A small image captioner, trained from scratch.
Training: adamw at rate 0.0023, 5900 steps.
Rows from block 9 of the image encoder of a small image captioner, named by matrix and row number. Rows with one number within an expert belong to one neuron, the router's apart. Each number is 128 + 24 x the weight over its row's rms, rounded and kept within 0 to 255. All counts start at 0. Numbers have three digits each.
After each expert's rows are labels from the 100 images, of 14976, where the router gives the expert most weight on average: "patch colour" is the nearest of a few named colours to the mean colour under the peak. Only what is clearly more common there than usual is listed. The data: regions of photos with short descriptions (Visual Genome).
# router: slot weights (encoder.blocks.9.mlp.router.weight, 32x192), inputs 0-95
# up: expert up (encoder.blocks.9.mlp.up, 16x96x192), inputs 0-95
# down: expert down (encoder.blocks.9.mlp.down, 16x192x96, transposed), outputs 0-95

# expert 3
router.6:115095135153155114136116140143093160141123103137094130124146155101147132148108118102180161110164122169105117129145124138091169147140072075115153145154131147114139147136093088122098155166156146119142109119084085180138136132068104150131122119147159095128148129132168167118094154113125134151
router.7:099100142174135089120116128141083131142133099101097115116159129105124109155109122129165163127153111159114120119121127150091162158141107116123145141157148138073145186125075086128112171145141145103158140142064071140127130134097130142131134097126159132137142127122146176133097122102100137162
up.22:180102131144123099129112090108157093143174125114138131081155119090164206126118128120130145163117118165113119093109129162128140111145117110176102170116144145157084146110104090140161092117138095081112148112131115148099133145102157111113122145133129118120099137089150115125157118143111104151
down.22:110115110121129077170170140153092147093169161128137106125125126115116118128096145112129149114148086117107105105099132111157103156166167167132127174110130119097155168162150129128142144109094156123153156157142145097148113120152154112135119132138100115122113168075119133132105104116101182138
up.23:156161121126125069121118111105142112150128110133164121188111157113184130120124083113148061113125125147115144110132075108158152160113102087139110137149118168151096130148117138186124131141147148094130151093099120120100137135127140090103154119104121119152136154150135119121138107128139124090
down.23:129096139101143137106162131193138144135125153128116111153098133126083103132087117147095164157094121146129157169137151128126120112137142119138140077081152126135129161154119121112101120090136151136158142130131131117135118133125131108124138134112123169134110116131150121124155172112167158126
up.24:159129100116160123102103107132096124106125098116106147122106148153184118079124116099165106163143170168127124161132101141139140169139121111133071170127165120134136110169144143143100144066133120125176158146083157126130165128067130130094105132095147126125114098114101127125141111100104104107
down.24:128113142121158113104134122100128084168126105145119137142143120140092139107127137129137126131167096128114107156129124125100032150142139087126099133099106138133128130134118110083079131141086161101135078113130120134168118165132111102112134132103145148143105121184161183139167160139130143108
up.25:153095097108177159120100108167095161089168146129121129114126116174119132142159156150166143144096112132139164120138137165148139120137061101109117147123096135162124121146136069104091124140134126082134142126138145136095160131140141132159171143119078141094120144118162161154126160135113146145
down.25:121138162175118075164136149101130140125157155114149118084059107119135156091105185123155099140123184162119138130129129131121147130143145134141122143128136182140124139120151117119152156107134125115144189143144171110102149110145105113145111137123158124132143052171185129109144141157132121145
up.26:148137107094106090154169113083178131103169145143151083140124142123108166117152100121097089123114117112128122148108120098124107151118154119141099137123166139103162179119155120114172137153115101126095145127151122117125158084204126081133124127102127144114131142138087126137142083146116137107
down.26:101149135160175148121111098114140142088127149132098120137121155103138160199142156114165111159130133135111127100131132145079096161124153060132120103171158142111130132104143125106129118155125125156155090111088106188164125107184160123117133139116156128108122112158102170127130148186134113156
up.27:125130115099099095116102156111131156140156123144171087144132179114160107130144122150107115100142085092122090125102108091083102130147136100149083132111116119141069110126092132128150123165171121141128148111079122129098118121091070116119124162086110121117121120149140121143115131127128111090
down.27:177127121148166167137107088109122072105114112125139116125148132133123093139134119105090125154138111131140101128104133165103123122157176147122184153112156106139126149114105158141094164091166109127106120105123107108110150140114080106086120142095116130165118119176149156142132119148087156154
up.28:114114139150090175119145130115145126125110153105115120144144117163139091138111081146113119161114121094111093123139170108134150110193096124129102087142110115133159093088157140126082132147112125137117144142176112134095188164126120140145126150105155098193131127102137128114165130135134140178
down.28:120107145144142130118082088150106124111118142100093131128157110155148172138143134150094088161182133129150133124153117125107121092117159135150164113086105139124073168173120125129120130076126128177081096143145141127121125126117141144105118118144103127141128146167148101172085194126147125150
patch colour: black

# expert 8
router.16:094099153177120129104136136149122120112099144129088111132152134084151131135141146103182156123193138157101139115128161137106135159164127101132145161143171120074149136146076113112133138108180131119147103143069113155158133163101161101159118122140151134115159132121079164146130156122120088141
router.17:103105159162159127101167120138088111122120132111071141144162127081131106156153151079156169128133115133126151086126143129085096138169116120094133134153116119080117137166106110104133164104148137138149073161077084165145102146119153138144103112134145108083125110121111152131153162115117092149
up.15:139158113088137123115075066124132118126138152140128132129122085123136132102110082153126128107132154153125102134122135105147086125163129135140140153160130103106158187126125094108137117112134118115134158124102150133099131159102084154159094143116103142107079138082109118123140109143163162146
down.15:134141124097112157151133132140077152126093115105128116135131119146147121153122144106108117122142137114140123144160127129126115116113102079136147108144086103146144136089166138070151142136151165076134152129091141100090081133111131175113107158107147123148121154145142104118098080113149145140
up.16:166154110103161156158129149128150123139122107130156132076138142139101134115129087115125074093132146127127137101119123109134126119162114150145100131105123148123147160148143111131118141114096157111126154069159175110099137186087081110103169170127144102157114121157119148126088167128150140129
down.16:109101129159147155108090101130142142133109153154150147100137100109119173071155117101131086133146110116120158159151129156134159099128117126149131154177145118137121158174142133117102140083153136123141126130152149138159122147103194064140106108142144132121124088109088143133153127134129115126
up.17:087106134125140136170124091132092140131141133133154097103138144141123092100122118146109122105125124156133144100076123130163146135097128135171107137120099129144123148120139132166119099129128154100139116130119123143089097102131109119127107114126099142107126084087103164141097085144121124104
down.17:153160147128121120133128152128083122144123168145108109153127159113119127176128104126141157083111168118093126166140139110086105114188145143106093121139112171168170134161119137133131085118095186143109115130155121122137091114168108069122139144119148124114119089100158123125161116124091126163
up.18:152140105111117110140109140118144124127172102146128105170130167115160144088100121153119111121121147148116082108130097124101155170105104165119127156160119158138170109140116146105118099196095121101141162119154133121116156136082106122115169142108118137083144115163074107125114111145133155115
down.18:082094104120125100157174118147114133102151134116124148137161115108108119111104155177121124105113094104137130121073114155166121151134122138133105060123124092111073169138164150139166163097122105147096128129127070113175132122104114106150107112133087164096147164131121164185137082108136150088
up.19:133134179114135125136123128117102110119135111141113085094169136124177140147157109099136119120111127084131140149172092129128151131113141090148115147173114102180128154105107137155100147154134125121108154156129132091140126143124137165102141133128163078143120119141105125141137118076145172113
down.19:107112131140112046115130070110129138109151132095127144134149083145152148155139171105148131159158123150140125179132119070102115122163126137121124123150131171106134098124091077158157149134147139110115133108138148134114114121147136140154171128136137131175147181144144120132149124109123167118
up.20:119133110188126110178114142105121105137113096130138112104091121141165121154146134123175140131119178106126102133090058095131176144110121150169095088177127169147143166115093137117152117122101155130148148105159125094100153113132129147099115136115121163157164141105127139104107082124084158098
down.20:122164125112151131094113111131118135129122124112126128132143148187112107103109126153130141148178124132141138154095135158132117127083096135147124151103116171094149123134093149127116115156131077133137086164116088138099116115105142142110111141106118151108089134066172141136134172142142093095
up.21:139132050102085120178106143137162119136103155126153112098118129146145177140143098130089096122124128116150159098107117127155156138102115154163100106139129136150134135138102124141139117164110170085151139136122125114071138106149136139151145175100080131100142121165129146067129120128142150092
down.21:135119123147063137157111149108141106144161103116073122120103135129117087140138135119165107129135101114126108107126108098111137138128175110127143097114153094090145133104113125149083144127136106125126132092116188110129127073153152138165103118120136142108124132132147127110138123115088161095
patch colour: cyan; blue

# expert 7
router.14:158122122095170140151140085080142169146169113117140122119121158106133175112157093124118112128148158112113140104119139118136136131141103124115118097160110147136149128111125121127114126173114143116126101075102124150122150098089090164137099164131111120119129093174114170070109143160152114169
router.15:152112105096152129164142090098163153139153120121152127127116141110138174082138084111121102119163174121108137121122145121141149125135116127122113114134109156142139129098107120122112129151130143123141103068105130146117172110099095141143092183115120119130130101188124157096111136172123122203
up.7:107135142161133114091162100146130156111150145138133136128138101105151138155151140073110099103122144132103117142146122128101141107113124129145147058101096153102134086136098158155148145107130173111121117123110141115125134083150113127127126141158148106169156128155138131160111119118133134167
down.7:132160130126105135101126118156106141161108142092157090120128093116156102131122120113134100119125159152139161143099162130130115112102137142133130137131126115120153121113131114120156149107149110147140141159111119126103095171118097124111122139162146115145140105127182109105155138129152113150
up.8:213155132108120110104116168138176138106148129117136107130153150172148139139102136137123095151129155138151118111125114110133132171087157114151113136128131155112122094074091112160149123114175161139126117145154121140132113178114125154102172117094079137146108121166145128122149132133128134125
down.8:116137102154132155138142098122160112116097163071092141142135152134128103173135090111121165157153122124121116132108062119092124125135153126139132157128095137137115138136157104104125100131106101168146164137104115132149152100123132165134155152125154119080173162091095111122119061121129146132
up.9:151140087128146147145124123118157125096147143119153114124111149093162129046116129109140121126129132135103103104143101136120140101104119166111134109173156111120126126122145072122097097144101138149153131128158097152099126138163098127112096131124143086176151091137102092114160139112150117135
down.9:124095070162104143145141145114106108123124105103137129126143177134139084116156100151141105102143088123174146105134153101110123148137134154117143094066148136124086158107116149096134110136149132120159083124131148150151095132140109190157155138142073174132125146118144124140132119122145135176
up.10:141168118133117155141106115121140138111168139099113152112136134119192168121123102084099128131126182108177132135115110108131127144117167146161101099106166167119123138171132133132160109149139157153138091083149110109108121129135099137134134114123111113122127091157116160089123095136115101135
down.10:140112119128130170109103169141115152121111097116095153160142112134146148135152135131119116156124116142149137111143182164148116133115170130109136104124130123141134170127138135158118078097143139139108130157166132110108118133081156090116121176144095188145134128113108124158140127115113097173
up.11:111122144114146168135128116127163140097153087149142105116150142127165152110141101118127094127088145113156119138125146166155157135055102106118108109153117137163117105137148113130131097160163112141093123102177169123146172119134092085163149143151095186117159122147126154141120160151151117127
down.11:139170078097091104121115133107112141117165174146138103102104083125073108104131113153082120121110109136147147151102108122152130147132162165168094153096122122134162139130156127163131112111107125102129142155149163098111124127123126108126106118095091134161129118106148076127146097105076131138
up.12:133142152080113130163093122110165121138153118113127151123135132123117103150138092148147141181094161112104140118115137110137125115149100143128144128152167163169124102101115097153083134166113147168119077139140147142132128139130137126144132136112099108120119202063131148110089124123123143131
down.12:078080103155109179112098134149092114119111098126151108175153128095129105152158157148093129128132124158123160163078132108156159171108092126138149064107148112117101139135141155113105122126114143134101129143166114133156149111144113090125111122174130131138172148110176148130175106173195115121
up.13:143154169120113141114114115141157145122106101146132139117122151133139137176127136174146109161117189147141132099151129127130132134105102149119125082109133159144114104109087123139126116141156122167151139107139149182092144177126108155108149158115112101155169125151142127121111184175151105127
down.13:148145127097138101113159135167143095157141119090108077137115166113134195154140092134099099133101108121136098144105104107151077146152126146096133158160133094130139134132127100130166132124126162132133129100138154116123187082159077101103163129105091128107124142139118120155115088079104165112
patch colour: grey

# expert 14
router.28:133107127110185134156112108121142155171165103137134152115127148111149150128139100088163108106159159145098131125132133103114152125105083087107132110168093142144142146114121114129080142169126142131137111096095118167119162106061089152122140171128152122146154106159149170073076142150135131158
router.29:126111137141195126146112116142123153162147106125121164100143133092157130148127113085170121128136151136107113111142127120096152129108065074109135119162110126129137110138109114141090140150132159130139104113092106186124143115055097157127140153147164105145145118138147174099075162143130122150
up.15:166147095127101107164102104130173171134134143102137124120119135113134162138133110118141085080132132158076127132103098107131154139103109156114117137158148136113145169124109108134153119153109127086161155084145120104090159099127109123125162174120113123134115163143158174112111102161090165115
down.15:114110136146142132120125090122142140122157102111082131145143151086140144125125167082162125122124116139162123182106157126149145115108130127113138113120092120066163133135099135106117158164154093129102093082111108164177141140110138108172110164188128118096118139157087184137093115148105137192
up.16:166145157164144138105120097132144156099109108122142138136124144145155156104124117089138101162114145140101121152144123152126158149118117105110152105159131160155104116160121140107099107145141107131108105125127134146141152127084125147109163150157140099094152166175102162168097113140140114086
down.16:107111090133100083116150161148136105128118105105128128142079148123103117131132120131116127101107112115102095169129082122170125142107098165107128158127127164087130157149142134108137173081137092100111146152151098134134147112138141135100153113154133135126106180127148114140121100106079154095
up.17:167138096091143121140114122112171123124178093152134155104071079130118165148106120124146095144126158140145115146150087146114144168081121130114115086176129117120147131104144139141173152136076139098174121116109159130136125130124116121146163149134090123128085131178104126118135122142132125121
down.17:142125174155154138127153139140088108131148126131111126130176123155123114096106149134105137135132143134147129135116149104138136122180101128149104132133152073142142134129126159093145125068139107181094142144154107122146126125097089133139056130133153131140106107131115141170152146148157154138
up.18:114149128112158108123084108171107158109126157127124193184115118141154140086135127120176065102140139110133126154084114112167146130129117120149141123138115124151121105137167151143091117131090171140152118123120131098120170127123175117170176157138143133084115127174136124103127112123096162106
down.18:120116136108118158115123115159113085152139124133133102147099088137137113078136168146106133157097108110121148122103176111131076104134155127108131158153191074174121131114130132172170175063139082113122122125147093137119110182106092116125114144122123136150120154090116163148163134140149162134
up.19:147106152106142174166093140128122083129080129124166164142122128132188142138124109105123102093141123094118116147144161116095141120127138145119139078123101142165152134096117139116140145088172106142139116151147118098094121142114107138137137115121087142106174124107125129103100161116133164140
down.19:121091139153156095108124166129141100123169123171129097178140126121102115127171124133128153102101080128156125075101145121142131157106128122113102068153100105130168086092121099129127121148134093128114136129120164134112125106131118167121116131110108141125143090162155121136093116155177131133
up.20:114159130061112104151123113119128158122130130133148123052112158140149111175147144121109134094158093152136147162125133101123145138132138118108140108104128143137134083109105096170130096115155116068131129137116158178083143132155096159121120129138136148129107090152141119175125134163126099095
down.20:138185111139142146076153106092134120136132116125116136162150119132136166146070113142129147180132096138141157088148120056162154120080096155114122082158147160094098155151165116113130143112142145105115155110139131122121100139124135134119114118135120093138083137161112138111120147127081121107
up.21:150155151088138170135096114134169169135141124139118127148117117128133166149107121098148162106123128109108126087123132183175120152108116143146123051158134142142109124165114111123143091109129108121084185142127134147141130156120082144102143127171124133120137130157122133119137156066128170113
down.21:100163116099084132128093145110118115153158127155123108135166120124102135140128161101118149129110104112146153141121116101099127144148137131134093152122063149124161137129120126136132131134125132159126135160099127138162170071144129149142089123124143100156101127131058120093142107125098107155
patch colour: black

# expert 10
router.20:107092119146171126113101140130114176143115095130115165100157111121170118133115143118156126127144115178101129183160103129120159091120074084139140128135090125112165132142075126155065147147149147091138119135099108143101132137089093145133135132196156122138135106131152157119060126108111131148
router.21:102100116154152119096106135145114147136092113121098170096168109119179111141109166124144134132118116175130142145172100146125140093124076112149139148123081111108163107167076122167092126113168152104148133127096115130104107157089118129111130122182152100145109119127160139141076147103095129149
up.22:134119122100131117164125115125098139166135109114139112105116149094115159092150136151130137120144132126148151117115133124158135117152124130134112110127111116090139136150138151133062153118138161120085115133133153132117125139062142163113113109111136138108125080130123149104114105121114119174
down.22:137148153165106068098159122184086113140134138113126129123115130151105089124152133156142166097107131102161117116131114127137123126137162173109122135128104108109095161124128125106153169104084134141095130133136102113140108120172125135066160112129152139123109151102163168136137077090118148090
up.23:165151117125107112117119104142168102132146114112136142142127140134108153170110110147084103105113138164081100157140125110119149131084114141117148126142154141154142102098147128127149113145104104123127160113137135103101158108117100139105160145119137112134130172136151136152108113149134122081
down.23:139099139080131122158154102095154155130144110158155111130153153113138131089129091115121124098092130121167130143115119139175149084105114140111108151097073159134118124178136131134161118183125142112096130119177156107095156155091090125121149147166093130085104132137098143131114116138132155121
up.24:073136111106146153146115119099124129149162156122162143135117151103156084148113135162116103140137127128155144089089122157120130132104079109094111087096126157096141129095123182125123111138106105120140150109167097107134125105142131091134105200115102105140128117157087120115100181128134149119
down.24:141124112115149145106128151124147101150120105162118119151111115174158121134123124151162143137126089134087130115123148111116159130166141083095121111132114102144081163108121112115137119130117139118107112091147169131096120164101129193116086120109186104112118112130136104129176134119134189078
up.25:115078107139155110121128121119117134179121124121100151091170115070167118137117134099164139102117118160123158110134117145124131123142091118130104152133075115105169122188077100167099136122170190107150107134092109142091115158060133125119116125162148121134133104120132147088101138115093105154
down.25:135122140160101115096129163149073104124100152112102126159097140164088094129137173154126167146169110111122108098105150110110094144152149093142157144132155109104108130101156159080140159093106118163135139178108116139157113135146162155143127075105158116124114144111144114159141110082139151123
up.26:148074094125134140132165120137134151137132177162074151121132106112093141083145133154122116145153073111105125153138123144122124098138143109149128123117105147147159157117125138112139144167146108146105106099148123135121139103103143154115112148138160157112137178138133106152115143135105118030
down.26:121152099152124134138152121157104131148147118130100146147166111114133143163118137188122129149151131117105148101130121161126126132166094127101154109123128143092146135085102149105089158143108139116135150172097144160113123108084140149133123127137135076144112122132128127136137130086090102115
up.27:124127122179116119147135123122122127091119116134143141120139112131099139107143152073123152064120139091093149179147108137161137123128127143129100132102131106164108167152133113078095112151111177126096078139134121134133101133156115112130151151106092116119163116169164073131074160118177145133
down.27:110076133143142137138163138102129136103163092139090151155126122157134112133079103118153116140090128126162085126127164131135061135161121134133145141114132149110140151142137102165160155154094121099146082120154131168108162124187083076155164127121102112121124151131142137123164182107131124129
up.28:104143122129123126110111118101098119172146107124146131150190137126153150116171137130127110111148091119159105159117105152069120125113103111085112113078157107136138160096124135110127124096083112153091135113130085123134125139139094150149133119105125147138149101123145120127110122152119118134
down.28:095140128176115094135149119121125108102147133113120137159164100151140135128151170123154100125084155139134151127178133166088121127146140128105170102127123179118145103134110126156107122125109145101121174140095154161145106157104124093113142148129122150165109129085089189118130154123108144122
patch colour: black

# expert 13
router.26:144143114097117100130169125073098094144150157119132113147102091112089103105139100149104164102128118080141157116093111088124121143180155179126107153114118118109121129140145148114169160122092119131140120162135125125118095116109131130130067094112114120125101102111148096082164095092110145170
router.27:134139139142140121108157136107082097125152129136145114134112102135084106097152096139121164151154118077122155112098144114122117141197124152125128130128120136107113126103136136128146146138099098110135094151115146151126106119119128151176055088122097122138117084107160102103167131105142132184
up.7:145093108110166106094110141129128120121104103128116118114138122159133128122115118129095131166092144121144127119155139128134125114148085178156103100176125080188163130152150114136128115089134144087095077156153107134153208166109145105128157140158147110135164121133144133131135130119182050126
down.7:114140155136129130092141099121106122140147125117122164153143085131061149157169167122116123104118099067104153092121161167131091089147139159131151108136101117170128124093154110095120146160104163092153150121145120125121127103098126161095149152120153102113100132120118138131147105130130111096
up.8:132136110086142108175113089096165143144158119120140100122129151103168154152128096106144088086095154164127121123130143129182136140080107132133088136155124152156140138138114080166133100168142148129144133114128115119106187113088083120118181153104093132129150133147103140106106111164127144123
down.8:098142146159146154149144135145124111138114143088109150136123155146103159115143172183112101158118091115153135118146149127154109160166153140155160111142125139099142094072170172110086164141109148116125091140139138168139134138152118147176136099137126101155095119132170135147107131123150135141
up.9:159140150111155121169092074092154142111171082111157133135141168132142171162101097093140102116111164156107109138148146095122144153073100119121131127157147137131133131137100090103162123153147104142137143110125102123123177093112115106098169149143128129109120153161108138094105137149145136102
down.9:142085121123139106125153130130148134121126091115142133145187144124121133123107129135133104127105104154107104159135117103175133110082127139114116167127106137122163158157100152094153149156077110125118136120181095118111127115117114125114147123149149106085136160118123178157112088094098167106
up.10:136116098121168119160107145102132109112109130110122118112179150134119147178135089125126107143098164100108137116104137132171130152119150133130170136199138133111125113114150124131089109105063086108113152134102153110124164136147138111108158099133118133141146127140120104152096150127070124134
down.10:127143138109144112124126099087153145158158167110132109133126124110131117097110199170106105113143134081117139147154171144150100102141111109111127145135109106088143082126164110162158135129108089120109161103120143127145107140140116111152118100130142115165157197111175126150157140115136098157
up.11:150100142112118122162155104137157110121165143164141141082115129154131095105122087123117136096081086142092115134126117153091124151158159110131136092128148134158136140127105092151114107135125104125109128113144128140098138126104131145196157134132164117153173145101129134094136116111160109139
down.11:101077124113158139082160130143126146143132103138166161181106131073105102167106119104072123110104099123148129135114092129130122121129077123113154121090100153151188103137123135123151110101116134123080100148137104127148102148108115157175120154147105124104129148155124126127153150125134071097
up.12:131119147120126144188157112134166103151142099101149125088117143100134162144160127138134084136122171141068131164155164110139140112115158113088087131150119150142142116081129120118113146130111142124146107094104104138121146099151157128135154130117093075141097164144115159092110121146200129145
down.12:120131140115137099144147134157109073136084081129125088145140110136128111126114089213121126099135128124161136143132123125161130143125130148126130133147157146130101128164109118154147129065097105123083152119155141131132097124158105130122123174116140157130127118140168118118127129146131105121
up.13:123112142109138117126103155106178144160119105135092110124132113122161162140107097107116109128130134162146139132125082137153112110105142135110138139127148115144112170073115170122114112115099139127128135119192129150146150075095164083138126145122112074134126151071095146138116089160178146107
down.13:110149147150118121099118124092175139130140111091133145159111158150108115165113086118129069131109170130100140140114167143108091143096136146132127155119153114104121119138136104113142144114184146117164058129107168145113166106108145153120103138130137133126128081141105138142132126085119148148
patch colour: pink

# expert 9
router.18:144130115112151141160133091099142173111159109128142106128145169107160160104148100115138103136160166141099159120128132113121153140135100112129125118153139175111141133119128118115092136177126129096137102077099103162134160130110102141159111147118111129106134098180118151105112137147146128178
router.19:139125108132147101140130114112111121140168130112134124125147123097135134125117097088162132140150116143089153127107095107096145152136087146139120138169112166079156175110112104125128164166101111065136128117112099136101157134111079140161106127130118135124109101132158143101081110116109143171
up.0:142121110114125131143131122119144134135134099087141155123139137112126170103140098158099139103141141126164140117099100099125167158064134125124135122142163110138134126106126183132146104157110143092161113091140135107131166105113128118112147140141152107141083168152115133144135099145122189124
down.0:145133133146110076139097137143099100181147158133110146129095123114120111149086114139127118145094137126104114118140090119128137157106126154142148158128117124156102116134098111162150137101134111102157158144177145107089120082129116181145118122087070080169109109147156110093152145141109120105
up.1:106170151111164106128114123132125129137080074105109139152157071171145134114108146122077125116129107130131138125140143123115106106111147133133159118128113121133093110104115105150121104141127105174127142137136114114115135127125142134109092114118097141135075137119118128118177143095112191065
down.1:155137083106088133145135172153119113135122129129141139146126137080109112109130141166118137176101165128098154132186095152127136111108108147116111116110159157131098136094149138146170105170110104159124130115148148158125139144114164128136111110093132141105097112164169086148120135120087135154
up.2:126141124087143125116123114092120096139114095122126118118080146136152136123092123103115111111134164087117125127114127104169172168110125151139132062133141166130132145141098091120150149132150108085155172111138091130126151177141171101077167131111116144131112113163124099146114083170131160086
down.2:148129122129119133152110153124145085137201137149116137133120128104126109111096126133164133130109119107155112091113133103123137106128138155123095147122150122134137168155093095111182159119087147154133130113125115128081119098093108147100119097111110104132126109109122132122136124107116146162
up.3:123153127098105157137130141120122133137114084155158126093142133153156134153104102130130132056097096125117131112136118091089124155134122151109115163143156186112140098121122129132104126130105103135161147093131080143152115102102124163121126166133128121101100114150123126108157144143176124123
down.3:155135144160105174127137128154104139091102168162110142157084088131134118176097122178169158108082146130127107151146136122138135155131131136098152137137124148120123122141157153191133122113140156105127132090122146135108155112125110104150128143090096115087096092131115131131090138096079117165
up.4:146106120130140130142107111128111164115108149130116151125135125100163134152106101100114111140117152138137178121102127174156143137208132106137169126142116116134139146118098104149112131091148163128135115156181144157113127078124117131134113146086125145101127158110130091123130160133106123129
down.4:174128111110100141103166104176098141160147147093133116104083093141107142121138143125121177129114103080123114145108179107128131143153152155114100131130130119101132081134127114116147139142090129121099116178137098145173164137115093158133140120116156150145120124117114135134119115166120127095
up.5:112097125098112159129164117144139124121082140143148073124086132126137118145169164137113123123141155149126147140169119139131132107125160128115130143115094117087120145111066149136133121099097111123118169076114152115123147154104125091192092138180100141138107112141149115102137123123118143117
down.5:130126176154102158091064163145127115149161135145119110129123150141137083113118131110159130119134116171123119102152121158116178106106111145115120097106138138141140140125128173134108110103137086101105104129125129134147181114112165115155184173125117139159131154125140138138145139135152118142
up.6:152110152163167133139122128158153119141119116130136126146082118146155077145177094118098128108126121136116115111099118080110146124149168139155141102156138107120145183152088126201152153093171107093139134137098138115143129151110122104159099131115134113159131120147141187104081170165137139174
down.6:166116110133132131149124141118110137128162134152138196180135106128096115121151113124110130137133112133164135094130120124110120124160142120081164103091164139120131117172125115108145143120094121143108109167130163111167135129124113148113140126091124151124050137068119092110122145115088111098
patch colour: black

# expert 1
router.2:159127094086127136165138075079170163132179119128150116106112149100125165121126063105110087095152145133104150122120132130134139149114105131117092106148133175126147148121115102137122133173131124130132125075125133122114160096081091154134127162115111134129155118171118182093107124160136125156
router.3:155134112088137123164121070081152148133184112124153123117114170107143167120140072100123089118138169135101141125117131136131156151119111126126095110163126166128147143115114094141123112179139133122128132082120119130113167106098089126133143169105117146131154113172110176098099124179130119146
up.7:140132121142130138132124112144087092125148105132085095143137125176157116114129137121148089111131138122094132135122159129100122160157093103078154093151112130162142164127149162093117136113117114165133115130120129165152117142146124152084132120161129128104129150127168127125153121147110148157
down.7:113112100088115150130145123133099135134172134087087138136162159114106139122109100144118167100146136123102138134155159146185128167153074093104122138122107131118104071094208152130167157133192120112085086106161127111114158131116164162159079141169148157131100158133114101161129121119148101111
up.8:162197101129105101122086123110104107150152130106136091142098163135156147134120147157133097142141141159143174086121138119147124149117129107127126127090140151160141125103189117149152157149119076144136146147081135122099119069124126112117127126126131121127129134095137098122160116156136160154
down.8:116131144101120103102142106145115112119137138113101141143133123111142135102128147179148111155085103168167123140128147136095158174083130131180127136113160107125123111121110106119159149102136141119142108115143147131114122098153105090105165120116119095072067121117161111102166079111133112130
up.9:122128106102124112144153171153115096173150107114114141122140140090154121118125112151132115158126152126146141146115116126092148172104151139099145091168157124180075141104141159145084127150135087119129142114149159117124133131122170134139134069100161151124147148130085117101113145102119097150
down.9:107134148108125162143146151073128099141084121178156160141110131115101150136058159118128123163113114134169153120173120132153188122134155167103109162126129137144108125119103105094117114106159111122120122069103157130128127126129104113142090132100110144128110140109138113139114114155165148123
up.10:159145106094107129123127124126147140120122140110104121137122133135153159130106146161144075122083144172137113125105145119155138140107107142123087139141096137117125153150098101136170072145098127112172142117133136103091172096131126154131142172120104078138110147185107169122106113180096131113
down.10:118134144143098108131143128127111068127136125136096125141158127143163106105125159127122158155130141097157152111119142094152079139102143142094146127123124103097154133106095114106172107124142128148092173107170132126140078132105132166181104128134085145143094144121144127108115157121151158140
up.11:149141140129146124136138116142168134099111086129117132094131168154163150126101117109126078148123141157103100152151145133171156108103085132101162109161108156164121146116127102142134086138117109138118157086133152140121190124097090136102158158111150092101173139123129128139109116135141137123
down.11:095110117113130075146111139149076093148191113105165124137137121098128132131132097158136093117111099108152169122104163109190117151104156152127098173147140080107159183133150113099181132137126113118079116160157122142121121099103111153158115100127133118153138144096121151100135099119134148105
up.12:110111139162149126149083129103124104125156177171084114186130133134150116144109129129103128109147128118145144102140104136103115116093124152125141109146115136133109142113156102087110146151114105166123111144153137158103103117124125101109108140188125111115107099152161158109138136116169108098
down.12:137124142174119109134109127171107074162130150143149104126105125142135156135147155113124125147100118111106090163149189108118150138132162177133095105084109152162167159091156108138126172132150128148092138105122072104125133093134142119152141148123112140148109133131100154081143091148089135117
up.13:117126090128175171141127122152115116127126121121127156091146158125147190119133126163140137105180134102106158140133117093088152115110143143169139170119133088138124162126130100152098103132124130154104126126163132113111093135128128171117180110118115179120133197135155154127133115134134104092
down.13:152178146119128110138109112101153096132148092110099090145154091118123116103154134118158108153150133112152087135103097110131153146122094126098111174125140116114126083130101082126122091148112067135118105123108141127066100105128092113121140146156113176089089146165116179118117086188125138126
patch colour: brown